config.toml
horizontal_flip = false
cond_dim = 256
activation = "relu"
muon_scale = "match_rms_adamw"
orthogonalizer = "polar_express"
epochs = 27.4
Rows from block 17, named by matrix and row number. Rows with one number belong to one channel. Each number is 500 + 25 x the weight over its row's rms, rounded and kept within 0 to 999. All counts start at 0. Numbers have three digits each. After the name is the row's rms in percent of the matrix's.
# convs0: first 3x3 conv (model.decb.1.0.convs.0.weight, 128x256x3x3), inputs 112-127, a 3x3 kernel for each
# convs1: second 3x3 conv (model.decb.1.0.convs.1.weight, 128x128x3x3, transposed), outputs 112-127, a 3x3 kernel for each
convs0.27 094:470463483485474487507499486504494488493490487510512506512526529532544523530537511497482485509506489521546525523516501500505489465469458498490504505493498516495508492481497512509518519530534497488480485496493490513510523539534504521522499506511475474489460458479479476487506504502492498494490491487502497497492498499496498497466450471479470486482461467500537526481508513470497503539534520526524520504508511499500519518498505547514503
convs1.27 093:504459511521506518561573540503517520498514502514517473506549493495561516478551517489473465469561520488564584518471480520509526467457497510519488495494483480460446480492535483487511514552518497497467532480475513462490504482483487497508485459511467497530486492536510519501479526510474509534488438498505517504529534534516456511531487525533502491488477499488498468509488464520530532505512521501527502509493511476587513431530504503543551
convs0.28 092:506492488514495488499484481478473476492479489497486492520535517493514510497514511504530490508520493479485468512485464511487473513479470498497512493498503496512522509509499497496484497487479503517505499517507513535519516534526507527526504519506483471476487478482496484479496499487487497491501504497502506498513508495513508503480471479473466471484487495503494513503508536504521533509511515529528525520515515505489484513491493525504504
convs1.28 101:492542526529513487517458477490487500491477501517490510510504532474424459502473473508596506524527457503467461432468513427486548520538555508489504505496504520505509511479500479446535477520508471494469506524482535486490485513493452523490516520504484514484528532511531536495486482500452554520501552468436470501477541512525499513486507526487502470528471479462469485485486484509492468468456484476460534514542513491518495501529470481483498
convs0.29 102:508510501510508492520523504494497482493500496492501504531509486522518494495502501507514509503504500513521513499500517483478496504500503509488491504501498503500498493492496487489500494493501497488496496488498500494500495484500499491504504505515506522515497516512500507504505498494486474482494483490479488499479489506497504516482494488501502491504507506490499499496495492500495487517507500508495491513496496484476490494488501504495506
convs1.29 104:510492519486511515463453482515512513532487486489492504489464487477475512507447493499484498486475488505516502517495485481498508485526463501496509508532502483498491508537525505487514506493478485494499494520486477502498512503533537524529439445477489491534495468501499524511528460498521472495515572497498513506485456483499500492469493503450518491488552525512502494522528495473487485488478502492497510520546503521533488491480488488488485
convs0.30 093:506501516500498522499500522487484503477469490483479484523507495524507485494476470483496488513511491515511496476462482480486505471470469502506523487495505472490500502502510494504516478492509500511505499509503481490495487499509485494501511509503526518519505504513487490510496488500491482493468465479465488519472496514457480489518523519481486505490488508485477472500498493479483481506519529492503512491503499526548528518531515491487486
convs1.30 088:504521523490481530497489496521470515521489417483489472526520520490530495496475473491492551509485538504497523527476488550518473556563523490521515449546501473540522465491495474520478527498486520530518569457422492533472500497532506496507483512482515518522500505462476483507480525537497549481492520479487435490507478465474529484483538525429516511481515503507486490504508491471480507469517477491513503472481503480473461517485505492506486
convs0.31 094:496478485506479493501480494502482505513493534519497543472492500485489502470475491488478497522522534511522525515501508521513528501497516523512473518497486503488499512511513500503515500502506509493494522513508504492490480493480496498483508505491488480496474457482488475501499485473494479478505495494455477483472492485472482477517507518512500523487488518532511493519501490510494488528498493530501504531508510492509494498513497487511496
convs1.31 086:504465504545503558494497513499540495491518497464510483494492495508503477537479473574483530594461516550487528495485440510510488516511497470490541465465480476496498515481493497483463539485520516495498509517477478521447488487568521492508517471507490481486441495482478477523498498510497448489545480455530528527534513494536495522493501534544542534541541530487475510493552507466474496490494507498487502493496463497482499493478482465515488
convs0.32 102:501501493511509501494487485489502509502520523487507507479487509476482509503509526511529537489507503478490476499513512501525533502510525514498465521492453530512489499503509499498499491491488497523531531559551529559549509512508526541525521538524469469494481493518497500517475482493489501509486498504486472472500488482508502496472469476473472472507506501499504482502514493475484472508497475515496469514496471515513512503507514501509515
convs1.32 099:513506493509487482490494512498501496508471501484485480524527488499499490500494515438484491480520541467497495501411482506416494471410454475475501523491513505475486482508488502465462521504525473457497491458535478475486528513536508464485511500518468510485544520485507493475497508480462476484478506502458458471417376448480448487484469521495482552507508526498491495488451461526494525514507505470472481501478511512493520502494509488486481
convs0.33 095:482475486472462468510501500489480489487468471503492494529530496566545498521502480495484469518514482524522488477459483475475502527533568483515519477522524475505506495495504486491503495497507475481487473479478489490480522527486547558505501510479489485503481481501488494504507519506504518501516521502502486488488468479484466479492495516487490519517511537487476478508490480496482485511530506508525491513527500478480498476481497474475491
convs1.33 095:519500476480474454521509508521511531502471484506519510550541521524484468498458431503481507482488479488488495481499462491514492528548515524510501516491507541501501505517498526529545507511518469482469511498474505490502487513524497512506499473488494522524508514490495486493509506463485522451522507484526533493523548476483488468506493516460465494486462494484460475472449474478483474510467494506484523476490536499519493483537503480508480
convs0.34 092:497506497480491489486487484513515508508514506496494488488502520513526534513513514509490511521501508515510510528498478536510485527507496492499482493501475506512489507496498510499496512510510524518507521522508517522515485481484497494492505506504496485483497491501480464483491487503486482490493489496466489486478506498474490500494508514481501509475484501531533512515512504506493494501509501493498487515522516478479482476476488471484503
convs1.34 100:521518507522522481519523495474465495514479515530475522468482529429444507486491511462504495476493515489475523490514500462466468498497490513525479466517490468496507543540507506470485481471454475499490466538500488469501486514471457576487491541523522487492516522498531532542486473529458510513522544505511493528491528518486522501517514502474501534507473511501459451507477518506495505457508513472475498489513544522499499519537495480526481
convs0.35 110:498496504502498507488485493507533525514547544502533529480458482461430474490475501511524523509503511503499510514504517505477508497476506494527537478503534469492507502510494522525504517526505510520526517529538498518532484480490467452469475466479486496495499512514501510510510528515524545530510532520509513512501505504491504501516523524531532527523529526497494499498485495503495508501489504498483500510507521487488492478480493474480490
convs1.35 129:498507528485533524488505516508505501500500527516520497501449514477457548524538529477465499475471493519500525483514502481478528509469501506490514513504533503512502522550528528519514522527531480496497482534491500517498469450512468469497475515526513518512500451515523506511531471528483408536517534527510503506466448500491461496512490501527438459523508530484546480566632531477517455483474515457457525472486478505498502489488489517513501
convs0.36 092:493498488516514490515507479496504505502508494488487489490482474512501495518496495485496502505512530519493508501504514514529512516510481523486501546513506534504487510512506494501503499502501504508520496508515500502497502483496487469491499494512504492502528514510514501502516505497513502495503502493468479500474490518494507520512510501494491499469485508496506510485503518503509518509510500521512490501474469533478491524461489508458486
convs1.36 094:532524456512516485536501458491493485525487544515525546509484529479482507507536518510513494489507462459507503481535514525478517514497485518505508497497451514531434458485497526503511508505525493424523458510548538506486492482478518547521495522462539512529526506473469458501520501466490513449531516527456493495481523494481560479518555514518455467480516495498520498489537489485479494511499510518517518476453494456499502491464489517474504
convs0.37 080:479484495510531535468476483486500510499515515510543530499499505469484492495506507488512513466490501477485498519528543517530538495506504468456450470470468491489480472475492462464489460460482495487480499487485517508498486468446490478460551550529496498492539532514516494484492490491490493499480491490505519516507515525516532537517525513536548531498511512510508495547550527503499491492488484504509497490493487465496523472500535485496537
convs1.37 071:513507496500526526500516512504493480498479486512512495519508527502477503512504531515464511462414482482471522469450451491484481501489501472466452497495474490510494485509496475488475477480480482503498501512493532534506511513526499492478517502488510490487496508515484496510514472488511490501519500510518515530521516531514498504532520524500476513508485532477534555491528557479501526518520521503489508528521534499486452487522478530597507
convs0.38 095:507501490514508492512512504502510498516513486510507474502485527491486524492495531452451494438430502469461511522500485540514489543525497464497504475492492494503494464473509456477518480499527482472498472454476491474486530520518531518509515506490500502492518517487498500472504503529514507535528518523489486502486478489490478472504476473520485471514497488512495474520500473515509490509500490499497497499506510471475481478483487474482488
convs1.38 109:519500501418523547478503529485494459510508521494486493541487493501515500540508515493511510565525498527515510509506485529531472510525491474466470479437481507487490442531528552568546533481502517501517484477505495506532524458491495471472506500509493480490508449538505470485521501517551478479511513497520528508561520496522484468533506490525496481493472455486495535525541544508509521505509481486477464504490473519533500513497474512519513
convs0.39 104:512508489503506495489496482502501498498503505498502506525504489518495479523524507527530506508508495492507500486498493500506505495510493517529524516516498513515492490495493492493494492498501489501495495509502485502489485485481493488480490490481506507492512517501498503492481479482476468473481478481483506506480507505493516512489487507498497505497508510491507510485500508479488498509507531494489516488481501503525512500528522499525524
convs1.39 105:520497486504440516499457489506455484494472501499520495497472520482464551519513556527502469520543501513550531480562484492611517479477475494495482471509511521491515514491507516485468501509475491491499482554477473530469476485483481490498517476515524491445499619480440527558504499499473448509519499520518499515490470479489450495495470490492512453499459500515497509494462489537549512486481501472427539505446493499516493495510506475491492
convs0.40 095:514508517501498514504500515489487495488499506482506513525531510502509504486477482513502491522518505501525519526521509518513511486489496501490499512510517504515513485485498482489495502509505492488488508508509503510527517523506519530513497509498505494513504500517511507513528511507507497486517507501510475468519492490497485501520516510519510510518506509495497501503504521486492512507504509504511517494497507490501501500513504514523517
convs1.40 086:521528504539454451499507490488522531497505513504513520481505480526499466506539503485533477474496458486520466454445492499485444548530485498527574495506507509472522506522498495531501540560509555476561505546559476458544522532495473551499529518476487490522490487523521535550545514503490486425486517512530542506475473464504482504497540493470500501479503474496475471527460469532477490507529507479512539479491501498498478478508468471486490
convs0.41 100:501506512477481491481484493502490480507493479497491483488497497505514505519521505480489506488485509507495513533518510503499496487488492518505508494487483489500498502501509509509511516520521487485499483475492481480505483482488471474482473490489505491499494482495489490493498499505497502506496508501487501504483498508483497513494487491480488508495514523498495494495488479494495491504480479509493486510511493509509506504508509496512520
convs1.41 105:520466483518495520497519493496515477493543492521507476504482518505539522498506489485513469490525516489505509506542535501511513507493478504507508500519491481501502503498458505539512506534508494488520509481503506469496502491508487475516514502497483492479511537506487492500487488492470473559495499526479488472499535531532468477508510513535555515496446507479485505498548506512527498494485440523470424487521520487547524505539516492520538
convs0.42 091:497501491485484480493501493490489507476470489482479490506519522515522510497501499521517512512503499527519524478483512486495528499496520503520504505520517509513520512509491503497481489490480512497507489488509486490510498477488506479481491478477491488512489487512496510519482486492477475493495483501494491482479470475480464476517488481504486489522509499494484486493495514488484497483480478490495488519524518527537497519511484510493483
convs1.42 084:500471492494490487519521501493507511534508516504487507500514503536519517493458454550520458522534515500469466540524476523475487520495464532467514517475517513494531495544494514526516485499518482504512522495484509517511502498509516518524472513503531465522541496497531499495505498449542470546489494522557481500517552534516531490471505498532526439501556477467483477482521489490483530480549474509455523493516465514556541513507516465471481
convs0.43 096:499509513484491498484492496481476485503508511514530535508541534509524515507501490480510508484500509497512510519540517504509488502511504500494494507513503510526503493493499486491500491502508495488499506499502519518508493502504482494495474489494501502514489477496503498516482486494480486482489494491470467485472480495475487507483477484487472478499504512513520519495493506495496510489493482491499490497516507515494488498489496498495503
convs1.43 101:487465501490492495503533503502541496498486503497501538500543489513491493467522507531510533502494512457502516510491487537508502484551508517536480473520491498505503483509498509535485515524520518493522472473484512498508489493468482513478521546510524473511522493507456479495494543497485527491493485511514488509497471468484527522531518505535495522520472492445427470440458476560535504485519478487588502492431474513537480497470511528525515
convs0.44 092:510516509521520511517520516493513508488506504478493487477491475494504481492506490536542502537551521481500486496497494482483483486487489492491504493495499477468475505521505516541529480498493515514507535531517513499484531530511505504489500504486476472488479476497489486507509522507507525512480500496545534515545531506527514495496493494507498499511505507503493496503490491520510505472458459481464460502489483498482469497483470501486476
convs1.44 084:520494518471443466506455465496495529496490519495500517530532494526546520496517488444470474458479468448464460493496499458482496494502497467493513506507524507510518496487494510525530490512514519488498505480505498469477513508519491509516509509542509513495488494482491491486521518503525518499547535533505492501528513507516489494508484500504476471546529520475469468459461467465475475497500499510504505519507501557601562542538508489469482
convs0.45 097:489498501477487494482489499500498505499499501491482483482474479477471458475468454486485470495493486490486485513482467540524497518515508478471492486472495491480503504495493498486485507495491507501503495491486493495502500483483501475465493473473490492504480492499490513518511502494516509496508510509493492499506498493499496485512512513503500503499515524505504507505494502497501515527517498507500485510504494463488491476493494471475489
convs1.45 093:514500491496493472473458474484468475505478478477483475484493520547493490533497467493531503496489504494536538490517505491486509506483498533513498591585552507510500503503502475503480476494518499497520489503491487493524470518514466527482499498477487492490482566434447454507488497522474422457497504507512540512565527491536517508488483488501514518513479516500503493536511505512502517506517518534484499473503491486486486506490495507494493
convs0.46 090:503514508500510507497508509508500484508498477516502483515542507498530505493488457516515520499490488481489499508504493483487490492501503518525476496509483468489502491489481501507499484495505496477485514497490500488489501492495489463477496472488506510493507513493508509486486501498484498500484491492467472476499495496490500503502466463517495499522493503510499506500489493501493501498497495496500504487493502513509488499504489484495496
convs1.46 085:492510507468532493515518493496484499498559508454476488488487499496492462510489466509515540474484510441493504507517500496509521498508478508508476507525534495475503495470539492459489484473484468518467503450529489500534464527476545529486513502488471522489466445480501520512524503503491469531476546504501530490529599485495542491527471552507543528526481474482462506535537478478539489495538524473411487477512490478533482487516476513517525
convs0.47 115:508527527500521522486512514530522496522516484517516496506509509499494493481484499504509504482491496459476506499502507498509493495505483520521522511512507505506508507507506500501502498494500509523518486507513491518521482477498481479493495486496489500492481495487478503498524508509509498496497490485503517542507517539495507528493502493495509497486503493493504501493507512495510518481481468483486471481487469537572546526564551529560541
convs1.47 113:475497475527496504488490475538528499487532530499486490520531540509470478510495515443499497452497527465485500543456510545452517516472496468472463495447469454458476523514523536560551519512522551511479531460499522473487475548510499561520484535520430470459493492477509529500523524520501548579487464539515528515510521517482513510468459498446526574485501520512523517490533512504546515501514517463502528522462517484491486503467472502479477
convs0.48 096:496495494499499499487487490500507500494504501488495488501494486491492486495481477493495525490507530498517530518511526512519514536528515482474513458462516480465521495499495501510505489497494476482506473480497484481495510505497493489483511496493500495487503505501484490487509517506496508499484493492510497507515503511517507518505528525498513510495497496493479480494472467510490491512513520513516510510512508507487490508492494509494494
convs1.48 092:476469470511568489490490491553463510514438522494483501476478522459510485511532518500519487465521495492513471507489506502531555506515491521520504493484512500505520506533493512516537525528519509453475475502517495499508491498523556479502484541487484579512471474534545491474501470519528515537532552485502542537492545520501493506508537493543516485544501498454506487535532530492526502504494473486514460506502474498472496486492505526468467
convs0.49 102:498503521498505521498501511479488517469475507479477497511508498507492483485477481482485492473472491477465489489485483507504490504505513496504504480498491488499503502511515497503501503501496499483494496485495505498506495490487507498494501502501473496502477496497483489490504500499512513505512517506488470455487465460466458459507520518531529509523522507493510496487503492479499485503492470520508489497481464488485484492493489493487487
convs1.49 104:505513484502499482494494514524520501506501492504516480489488499529476480511497521538470507520465525566487538513494495508481474499505514514503510512458455513525583478459503463475502462494485522585520559509504564478471527510460497488449533493485492460478413478494496512483518476495490519474489501479471469483459514497502505496474531508499503520525537517526479478505515460477506439493474494512468478486483490480526505474486496513527482
convs0.50 112:515512507498491491505506510529518509524515501513510496489485489512513502504513515481468456511507481504506503518492468496494476516517503483495486502513491501516501500496492521516503510517518486490483496506499497503502504507512504508507479480487490492502492494503504507513517499494516507498522519511505513505493483472492482475504509512489488493502491495501504500486490488493495499502494497465454461490474474484479475480476472469477475
convs1.50 133:505500474511499458514507468518481496497434454467483525500492513527530507499520494498505508500502510524536509481496498508439503498515478520526521555573496493501487503498486505499484473509543494503517507524485514507501460497501475497512472523503545502456557556521512480494484523513481481504492497456474482496493519459455469457515492496467524535494516479465474500522483461484524485510497513461476519504525531522514499491462489495510506
convs0.51 094:498492497492485482499494492499524521483500503499512509495498510478488491478478472477511544498520526510523511489507503496523516491515514503519512522546532506516517487490496497498495515507493488494518498499517492493506515504508509510523499509521506491502500497505518520519500501499507498485510502486486491519470485516476477513496486511486478497478467475468480510486500522491500504516503507516499531498487520518494505509489496506482474
convs1.51 090:529475497527515493540484545506497506478451546494485503474504517496491497529473463488520482518544480524530477479528484465500537476494510504500510479486470507518491531526487566514473514467523481522464490471574535474505544509511477479499487501476539533522501447536535460455503484537503569523502510503473526505530552504512502552488494515481439522513507515501507500512501518508490515483473494525486483521549481487462544448483552520518509
convs0.52 089:503504485527537518506511503487488467494488476492503509469477473485481469477468454511545544508518500490491477474459460496481475492492478509499501505507498492502480497514519479485492471476482510525526492506503484497484499510520520518511510525520483493518505525541511547537491480475493480476479472474479491464491491469489492489485493486497514502528550522475485487533552527541558534501493486535535509507520502567549551555526532547512519
convs1.52 094:518518480504474526516472507481472470532460462576499500497448474501470504516504527485518505497551504537518495510504478477501496494511511499506474478490501501486495498508475474497463491547477518448500542473522552479512481489513495477489493513554490529482451515505465471523513432473514493472495501498493492475486470495491461482503476527505468522515493502475516522486507501494453460491526481447480463510498495459498516478509509510529517
convs0.53 088:499510500502515508494500499495484488491486490493472484502489497502492487536521521555518527528496505522494511481502507473506500496506504525540537522540520499499498483484504472486503474482506517496491499494500488496521491515527510542537506509515507491470502489481486474481501498499493490493497489497512500494493506499491506503526528500521528516503502510531525495525519498513504492501505498498507508474474486521518494528535511522529517
convs1.53 092:446492498460506501487497494522535500519516509491509512563517514515473487495475506493515514470464502507531557464490515476519530495509508490483471487489475478510484571560526517503483514508522550454473533472509514474481484478513495500499470451474476495509486482505509501486514489506512484484489505500475488520468453487485456484467489523471496556485480532504581488500532492479520499488489502515504522503494525485467476460492492527581526
convs0.54 090:508509507516522526493504510504505506504507506499492493488501533483510528509532529534535516487507496506545542505515517501503494519510497517505504503497488496486471501503498489493485503514497544560530505524499505520506517483485499464480516482492470484499478486490482487490489493486507516507497502499526529534516515513520507496532532527513516516485484490492481508495481492503482489528535525526537529497495499493508515496510517493512519
convs1.54 097:505505527516542509483478480533545511465507527457461507527524491535524478510483507522499525494432470512484516512480476506458471542504496479491517489424475480446480492468506480490475518490493521492486506449511486501523512487494525483483537507519545501502498495529445462507513528507513498472467485483541540545503553527518526522510503494468474491531479473472443480490481461459428475502483496490488477495492494483520486464506477480465489
convs0.55 092:504511498513515503491495497519514521500492500503493498527525501511514493489499511491498501497492488499486482500503502516517513517536534476520513479502484493497486499503512495503521477487511503500506500502523497497514524527521487494488489495487495497513513513506527506498508511514498503521490494511515489480518503496506498502489493495506508499493502504513517516528517503527502488503501509495487499509497510487493491483491495478483503
convs1.55 087:521532498460531529492513490523516505496538504515487505498521510499536490528517479434547511438510511462491496487491511493487458489505468500475505513481482529509533472486531475539533503497503495472500466464522441501552511507512524473503503494496477500462514476485520550469499516515499531544488481522447505464489514458499471471485509505496559540495507538499508537497484475485511505466567480487498550465491518507494539494513499501472497
convs0.56 108:529516507529514510527511505492486499489481497487479497507507518502493521490482486499493478483483479485497485500495472470467470479483478553545516543518507527521508515510511509504507517507502487486479488492482493494485467471494477478496499504512488492500485491502495505505497493500497491502495489501498501501506510512510512510511510501503506500502503495487487495493495503497493497503502489519519502504511493537509490536504489534497477
convs1.56 120:463468490468522492484478500463503486520571469504460516508534501516498521517497524470467479465467536481490500509465494469410478498487495537522504519474496502532527509518497537521532517505496484485453488512495473489490471518497461564495468492508513474542522480467514483490480492505501508460498498464504498481499552527509510473458493478486520470488506515502515487464492501484462500514542512514520508507530504494498478493504478476480487
convs0.57 098:518512497509513496503513508486476491495481492500490492500493499505519512500516517511494459518526486509518507501487495482482487483482500510504495507501482502497480523521509516521512504504505518524524523531525492506507499492502507505501503509508513517524508511520504514518488481498490480498500488502486499503486499501467489503512532529499520519496504495502517518493501502501504498527516497556529495535521482522515513509511514499507518
convs1.57 108:485514500518544551486499482497524524475528530490466524537477488488501492495470471498473498528459508549438460522527518518479514483496518497469510477514512488486496513533525486425524496505520459461545463538500533492496493490516506438486512517502469481518488513499511546517480491509516579535476547525477490509504481512512518524495495505521518447491473512491502507502506505494532479559475500535462535517525542474482478499512515521483502
convs0.58 096:519523519496495501494494501508512507502502497488492490516522514492508504511520517454496490495532520498500494489500496512522484527514488504495500514522514529530523505502498509504503514506501475494494500524513512518498522489489511499503502498494512485484498471471506487493492495504503498505515509501499524535518549545528546531493496499487493484491495484515509499506504492502497479513513513494509510474494507462488502471490506477493502
convs1.58 091:490541507512514492504505516511464480531539499496476520462467483463495541501511527502519524538485547508495475491468505501477468516542513549508531447497500496532500482512484533508514503512486476519492457480519512461502505534505546547510514520506488519482496563500448508483510519480534552486490516476462451484492516521461515500515510487504482488545491540503521508510467467526503466505472486510495551512514502510456484492490515511495506
convs0.59 119:498481471516513499516518517501496505497487498490485498487487491489484495517517525487493498483486496486496497510500499507490489519498488511506489504502496503512512519516498510514506500511512525530517518519516500510507511511511492496507484495497475477490494495499500502502490492503491479497497492495487516528477496516494504505512507495522517508509505507497502509494496505493498503484485513475465499481468484472471477481493498482506520
convs1.59 133:504491496528525473510465455494516523483481507485523475522523503502559483502539510485489513498514499498454496509507492479484473486489473492508496486488506500521477533493523512492503528489491502517527511532515488506485491500504485473527472491511534549505559508552514584520496501529477467549493476484504504513542511482494496492491485514500509453490520463528522490520541496499529516497485539523493507496515511491470516539497503524483490
convs0.60 094:484493492474483498486489502500517498506520501506521502521528506503503497486479486488497497487493499503509515470468479492470469518500485498494525482461491480467495510511524495494513484484498523520515504491494507496502493504502476476487468461477474465479473462480473464483518512505492488492476472476515526511521523504505503487504503496512507492514503491513510498523522516517527533485487469493491469489495481524550534517532519509515512
convs1.60 095:520460498490477543493521533512471485507480495494478556497476491508463500532454470504496473516581514493497470469490477439457482509493497487524462503511490491473521487501482500550496502561545506474499481508512518493498481509531503525496527514511497474489538554558504496490515463490497443524507511506450436486497515508531522515467495506490559529527519508528510516506551528486508500502488492512474498497497515488520492489495476479490485
convs0.61 097:497499502499511514493502509498493506480484502468466489491525523472492487485504490513512505531531518528519506512510524499502522504507518511492498486469490491490500506511495508509502512504493517514518507507513511517521515524525511509506490490487505492487503501506492508520502499493500496502505501517494518554486507546481517546501491492496500511482493501509490497508489488503493498477479489479490490489509500504511496507504493505498494
convs1.61 091:483481516475473547521483479461516523455520521516509522507506464522452505513487476483485516480489440477509514514515511489509507491510487509481478512505479519468486514512526501502503505510476456509509511479457518452507505513477470535498504480515553499455511476492522518471476504460469503492487462491504482519511504498464488485489465502505529499509469517508536514498504499471507476470527545508504456501494487489545539502513491490464471
convs0.62 109:490497497486486492508506504558553525523508489497477475488473481523498493556522513484498497502505507508513508489499502468490503472494517502476494476465488476472510507500503497487490493483491508512505478497496478497499507506512524538537536545541509516504514518504511510502515520509508515513507509507506502507510498505512512515497501498503512509521521513488491482490493495498508515491495496487509519518534551495524537490518519480498492
convs1.62 115:494463472497456510449491480515549502494544513478514522519492502499442510484523506506505499502535510520507508475488506491529486501540527488526493489514474496498487472504485489532492490515506564480502505571505486501519467505497459560525506524519444504490486476515487503513511519475497467519486489507516518491501507525501522540472442494458506476483472498483507498479467463500521494489523509448513538511486508522529514515512523509507516
convs0.63 092:492491487505503503526521517494501501506493497508479480514486495506478497513504514524506481512496484495500499543534517534519514515514530498511497495509509502504501497485500496485499519514511516522504508520511496515513513520505502515506498504504496483488519505506516509514491469476487472483489478485518524500530529525518518524483487498487495507508518517513512498529521503528510493489483483491471480500469485513528524528531516534531514
convs1.63 093:493466491510480485509514519473511504508501491502498500514581496486524495467486518470481483475510496500521477517485524482485529530530522483512496473512494494522478488506494498534521491451439465493457464522479498505491523496470531496493502539514490531491480506515499501516532553484488461496531469525519538511473493526504510516530449493523492478511524547506493512506449480526508496505497529503464511530450460498558517510535481506500494
convs0.64 107:511508505511510511506507501522493495512495499500486498527521519509496496481470482491486480486485465492501480511514514480480495462456477509520519507510519505504525494498501492498499499508510496479473490466461485467465486477503475465493490487506495486484496492493496493495519523517506505501489484485528530508513522499502509492497483492497485496505486495505494493510505510513509508460475483479505515476505517554537506577549516582545514
convs1.64 112:476449522515493566496460525472563492490539517481494478498518478501501513499479520563471513547490488579529500527480493511499519492508495521496541502500527480484506479519493479530515491491496460517506462493520471431474531489524525449482465440510474466502491473493478500504495463512500503508498503510499433513485438509475459533476501540478469511505452480538515508520532517536537493516500510483481505521496504549528503484553519472551515
convs0.65 109:505501495497495492513512498503500508497492506508502512494484495486478487471471485507492483516492479528511499521502485524498474528512493483486499498493492489473478523526505517533516512530517502513509520524514513515508474489507478481494487481498480493479480492478494506494493485480500482474499482470485485499494490492488482491510499493512506512510509504504507512503493491496483488482511536471486506481483486506493482495492488496500502
convs1.65 128:515514521516505533489505469516508487504492480510511499495474519555470537484477513513497493488470501508488529481513515502485530503483511505494492474476481484478481513528513507499515501510474500486476527494510467471485457496515441475517503483499550516522524581560504537487479512511496486491539488503511513479520513507509515497492468462547526525502498509530508496528552500500524537473506530500485547514532488501476479491500502468507483
convs0.66 095:503505498499502498500503505518508492520506491509507498501474477490452466494475475495464471501449478512477490486487494502498514509528523504504484508490482499498492504511509501498498494493495506494510512496508515505517498497495500495500508505503515530516522531507520525505504502511520515516524521518491486487502493502525515516498496502501486491509493504481493502485486498501506510521520512517500496520510508499496509508506512518516514
convs1.66 103:519516532488483503501506526474543503480544541468480505532507489518506476499483484507514463507535490505466469498506520510468494503470507514499509521443518491477496499485500544496554519509507522475481473489523463487494494524495519507498504503526477487546516430470505522501492528490512539496497513524485487491461515547485467490510521529503525522512486525487485484472500492515500529480527470524503490551518511536545516506505505494496509
convs0.67 095:476495493486503499472487496518515513518513509501500496527516523518512502531513519489506516500515514502501494497502491523538502514531499504496476508517489507514501493494521486487515504494514494498496483489487505502496514506494524504482524511494489482488496500499497508502479468487478468488496490502506492496485476479487483480510508505512495498497482487517523518512514495510505488534529520518517505501501497485477497481474488486482491
convs1.67 100:503499521540508525500512509538506500538513474485511491532477489519508498500527549510491484500522504477496503483505494552455525496474489537495498517491481501514490533548516523504506499502526486524509496497494476508505484520490461490534458470494568538445530512508444495509536494514558439516545456491497495468489480487489522469458509494498512483506526501504468493481499518503526500534478475573534508505497501491519502510488511514515495
convs0.68 110:487482484479473480482484486482480481467464465474476480502489510495474497509500516494504516484476492508504507516513512500489498495489491516525521510526517509519518490489494479481485494498498494498494482487480484492486522528531539547547507510515503509507490489484487485483513526520534538524525529519475486499467482489483490486487497496482489489493493501512515491527526499510517496514512507525528528507516517502497493504498500504502505
convs1.68 121:491481477484428475487495487493480496469521528508498514487474515541500452499471486493469492511517499538531526483464485472496495465469482507509489509510491510494489503456481499518500490510517475500481523509486495467494491521521443498510531538515521477477502571488512487523480484511462575466499439465451470501525535474486505505482475507500466552474448505516529489523619559533537519518480489560566481534487510502496492509511513495497485
convs0.69 090:501504512491495504482477486516519527505509522505508517495482487490482508473473492508486485495489489481484486486481471490493485498499486500502519503504517495478496506519516491501495496491481462464490466472485493498497501498474519519483523515490508515520507516523508504502499499492496505497506503487510514507516518509517514502496495526475477511501483493511504535520514528521524533550540547515524548482507532477473495481476490492489481
convs1.69 085:502489504533516513516495507518523488491510475489523530532494488523518501547507446506527530482506524485502505466490499496474486508531471494501507522532531499488513478471497416460501463520533464496471485528462543533542485473472460523534491514500489480543501473494508503484521506526503517541452481492465498507533549499486544491485509484485525506515479473483493509504465461512521468521511486498496532499506539466511511449509510490501471
convs0.70 092:502504490503499487529526514504487503495477503494494506487507503494513508492519504489497483507498497512525508511503485492491501488492497488486495499499508494512512490513506502515507509523503515498503511496508490490493494493488538511497547534505508507510485487497474482493513512513502487489489484489521527506524512497504505482522519516500505503490494481511491490500490494491480476516518517498493489481484475482498481502505481520512480
convs1.70 090:513482506471517517481558503478502503505493482532469464490534491466510496509507520456494475476534554473536509473475470531506490520550478476530525490482519489468512478506503470516509468504482499555487492466509516457464500503492557466487525492490469487517483507519497525513512516489508495506488451470496512483468472510522515470520567508491513478477504460472473514456510508506523533492513517503507539469480498482550494491540497524521531
convs0.71 093:510516502508516505506513501511509477528542508507512490492520524506536505491521506499501509499527515492510504490485486509519508509536546497499503535531500535517492500501497488486474489488483495509494507523496501519494504472499484473507484486513482505496495517504490491491505493488517502485513506500546545545538544541526536540496482468499497481500490483482495501495523513502519508489486504512506512508495498488493500496496494516509496
convs1.71 086:461498516489542525502530516495525493527476519505519495486489518478522545531530504535519498515513496492501491517451487493478441503475471515501514514481548470473530496501494507519512500449505521523542475523472466531491496495513468529505533494485513499515530498441514525496501501502508489534485485501518506547500505542505530524511519488505515460536534506483519519488505535490486519499484469484466460480439498487494543481475492490505493
convs0.72 097:483486504493497515506496503487497508501511509502510505519522527501511505502515514504515497491510498491522501490471509487480519511500521493483509488493491523514491515514516503501506509507503506517533497508513531537524508496492518498494512494493511512499519524498514515489492499507492492498495487489535528520516517509529537524503506515530536519512507482495490481493497477499496471486479495487468477503487492492477492492477489502486497
convs1.72 100:553527489571495537498459504464461477489531543478488523502539537502521502502539509494506485520563530498500486516512514533490504523507516463501505465516463476487487494526513517533526498527527511555485492497497502489496497493487495551551535531493505527559495457499494464452524517529515564513464508524513504461524473487514446495523503531501490524493543475521487501486497502511540539542494509549534524531511512499482501507507527521489499
convs0.73 104:503516517512517520490492501498510489510516494505504492531519530503498501479470476493471473532510501514499493470488511475506520501535547493496515497503505488491496486460472510483485490470473478467449500506487493506495492476476493492487514513504498499499466472479481486492516507496532532518512517511474470467481489491480490494498501498484487490479484491483483487482485486483488480544531508518506485512508496482501517486500506491502509
convs1.73 112:498501520471466486478482484494501510511495465431499504512483482456490523484490501490502497520525518515518486502503500475495505502503505508509529531530523523506489490480486528513500522528526505481501504514530477495509527506507551509511502489481477480499519484461491472457507522511494497493504489481504507504441431436541489497483494500524524501503513530493470485439429462532520516509490508496480502484483514491469480499480480487475476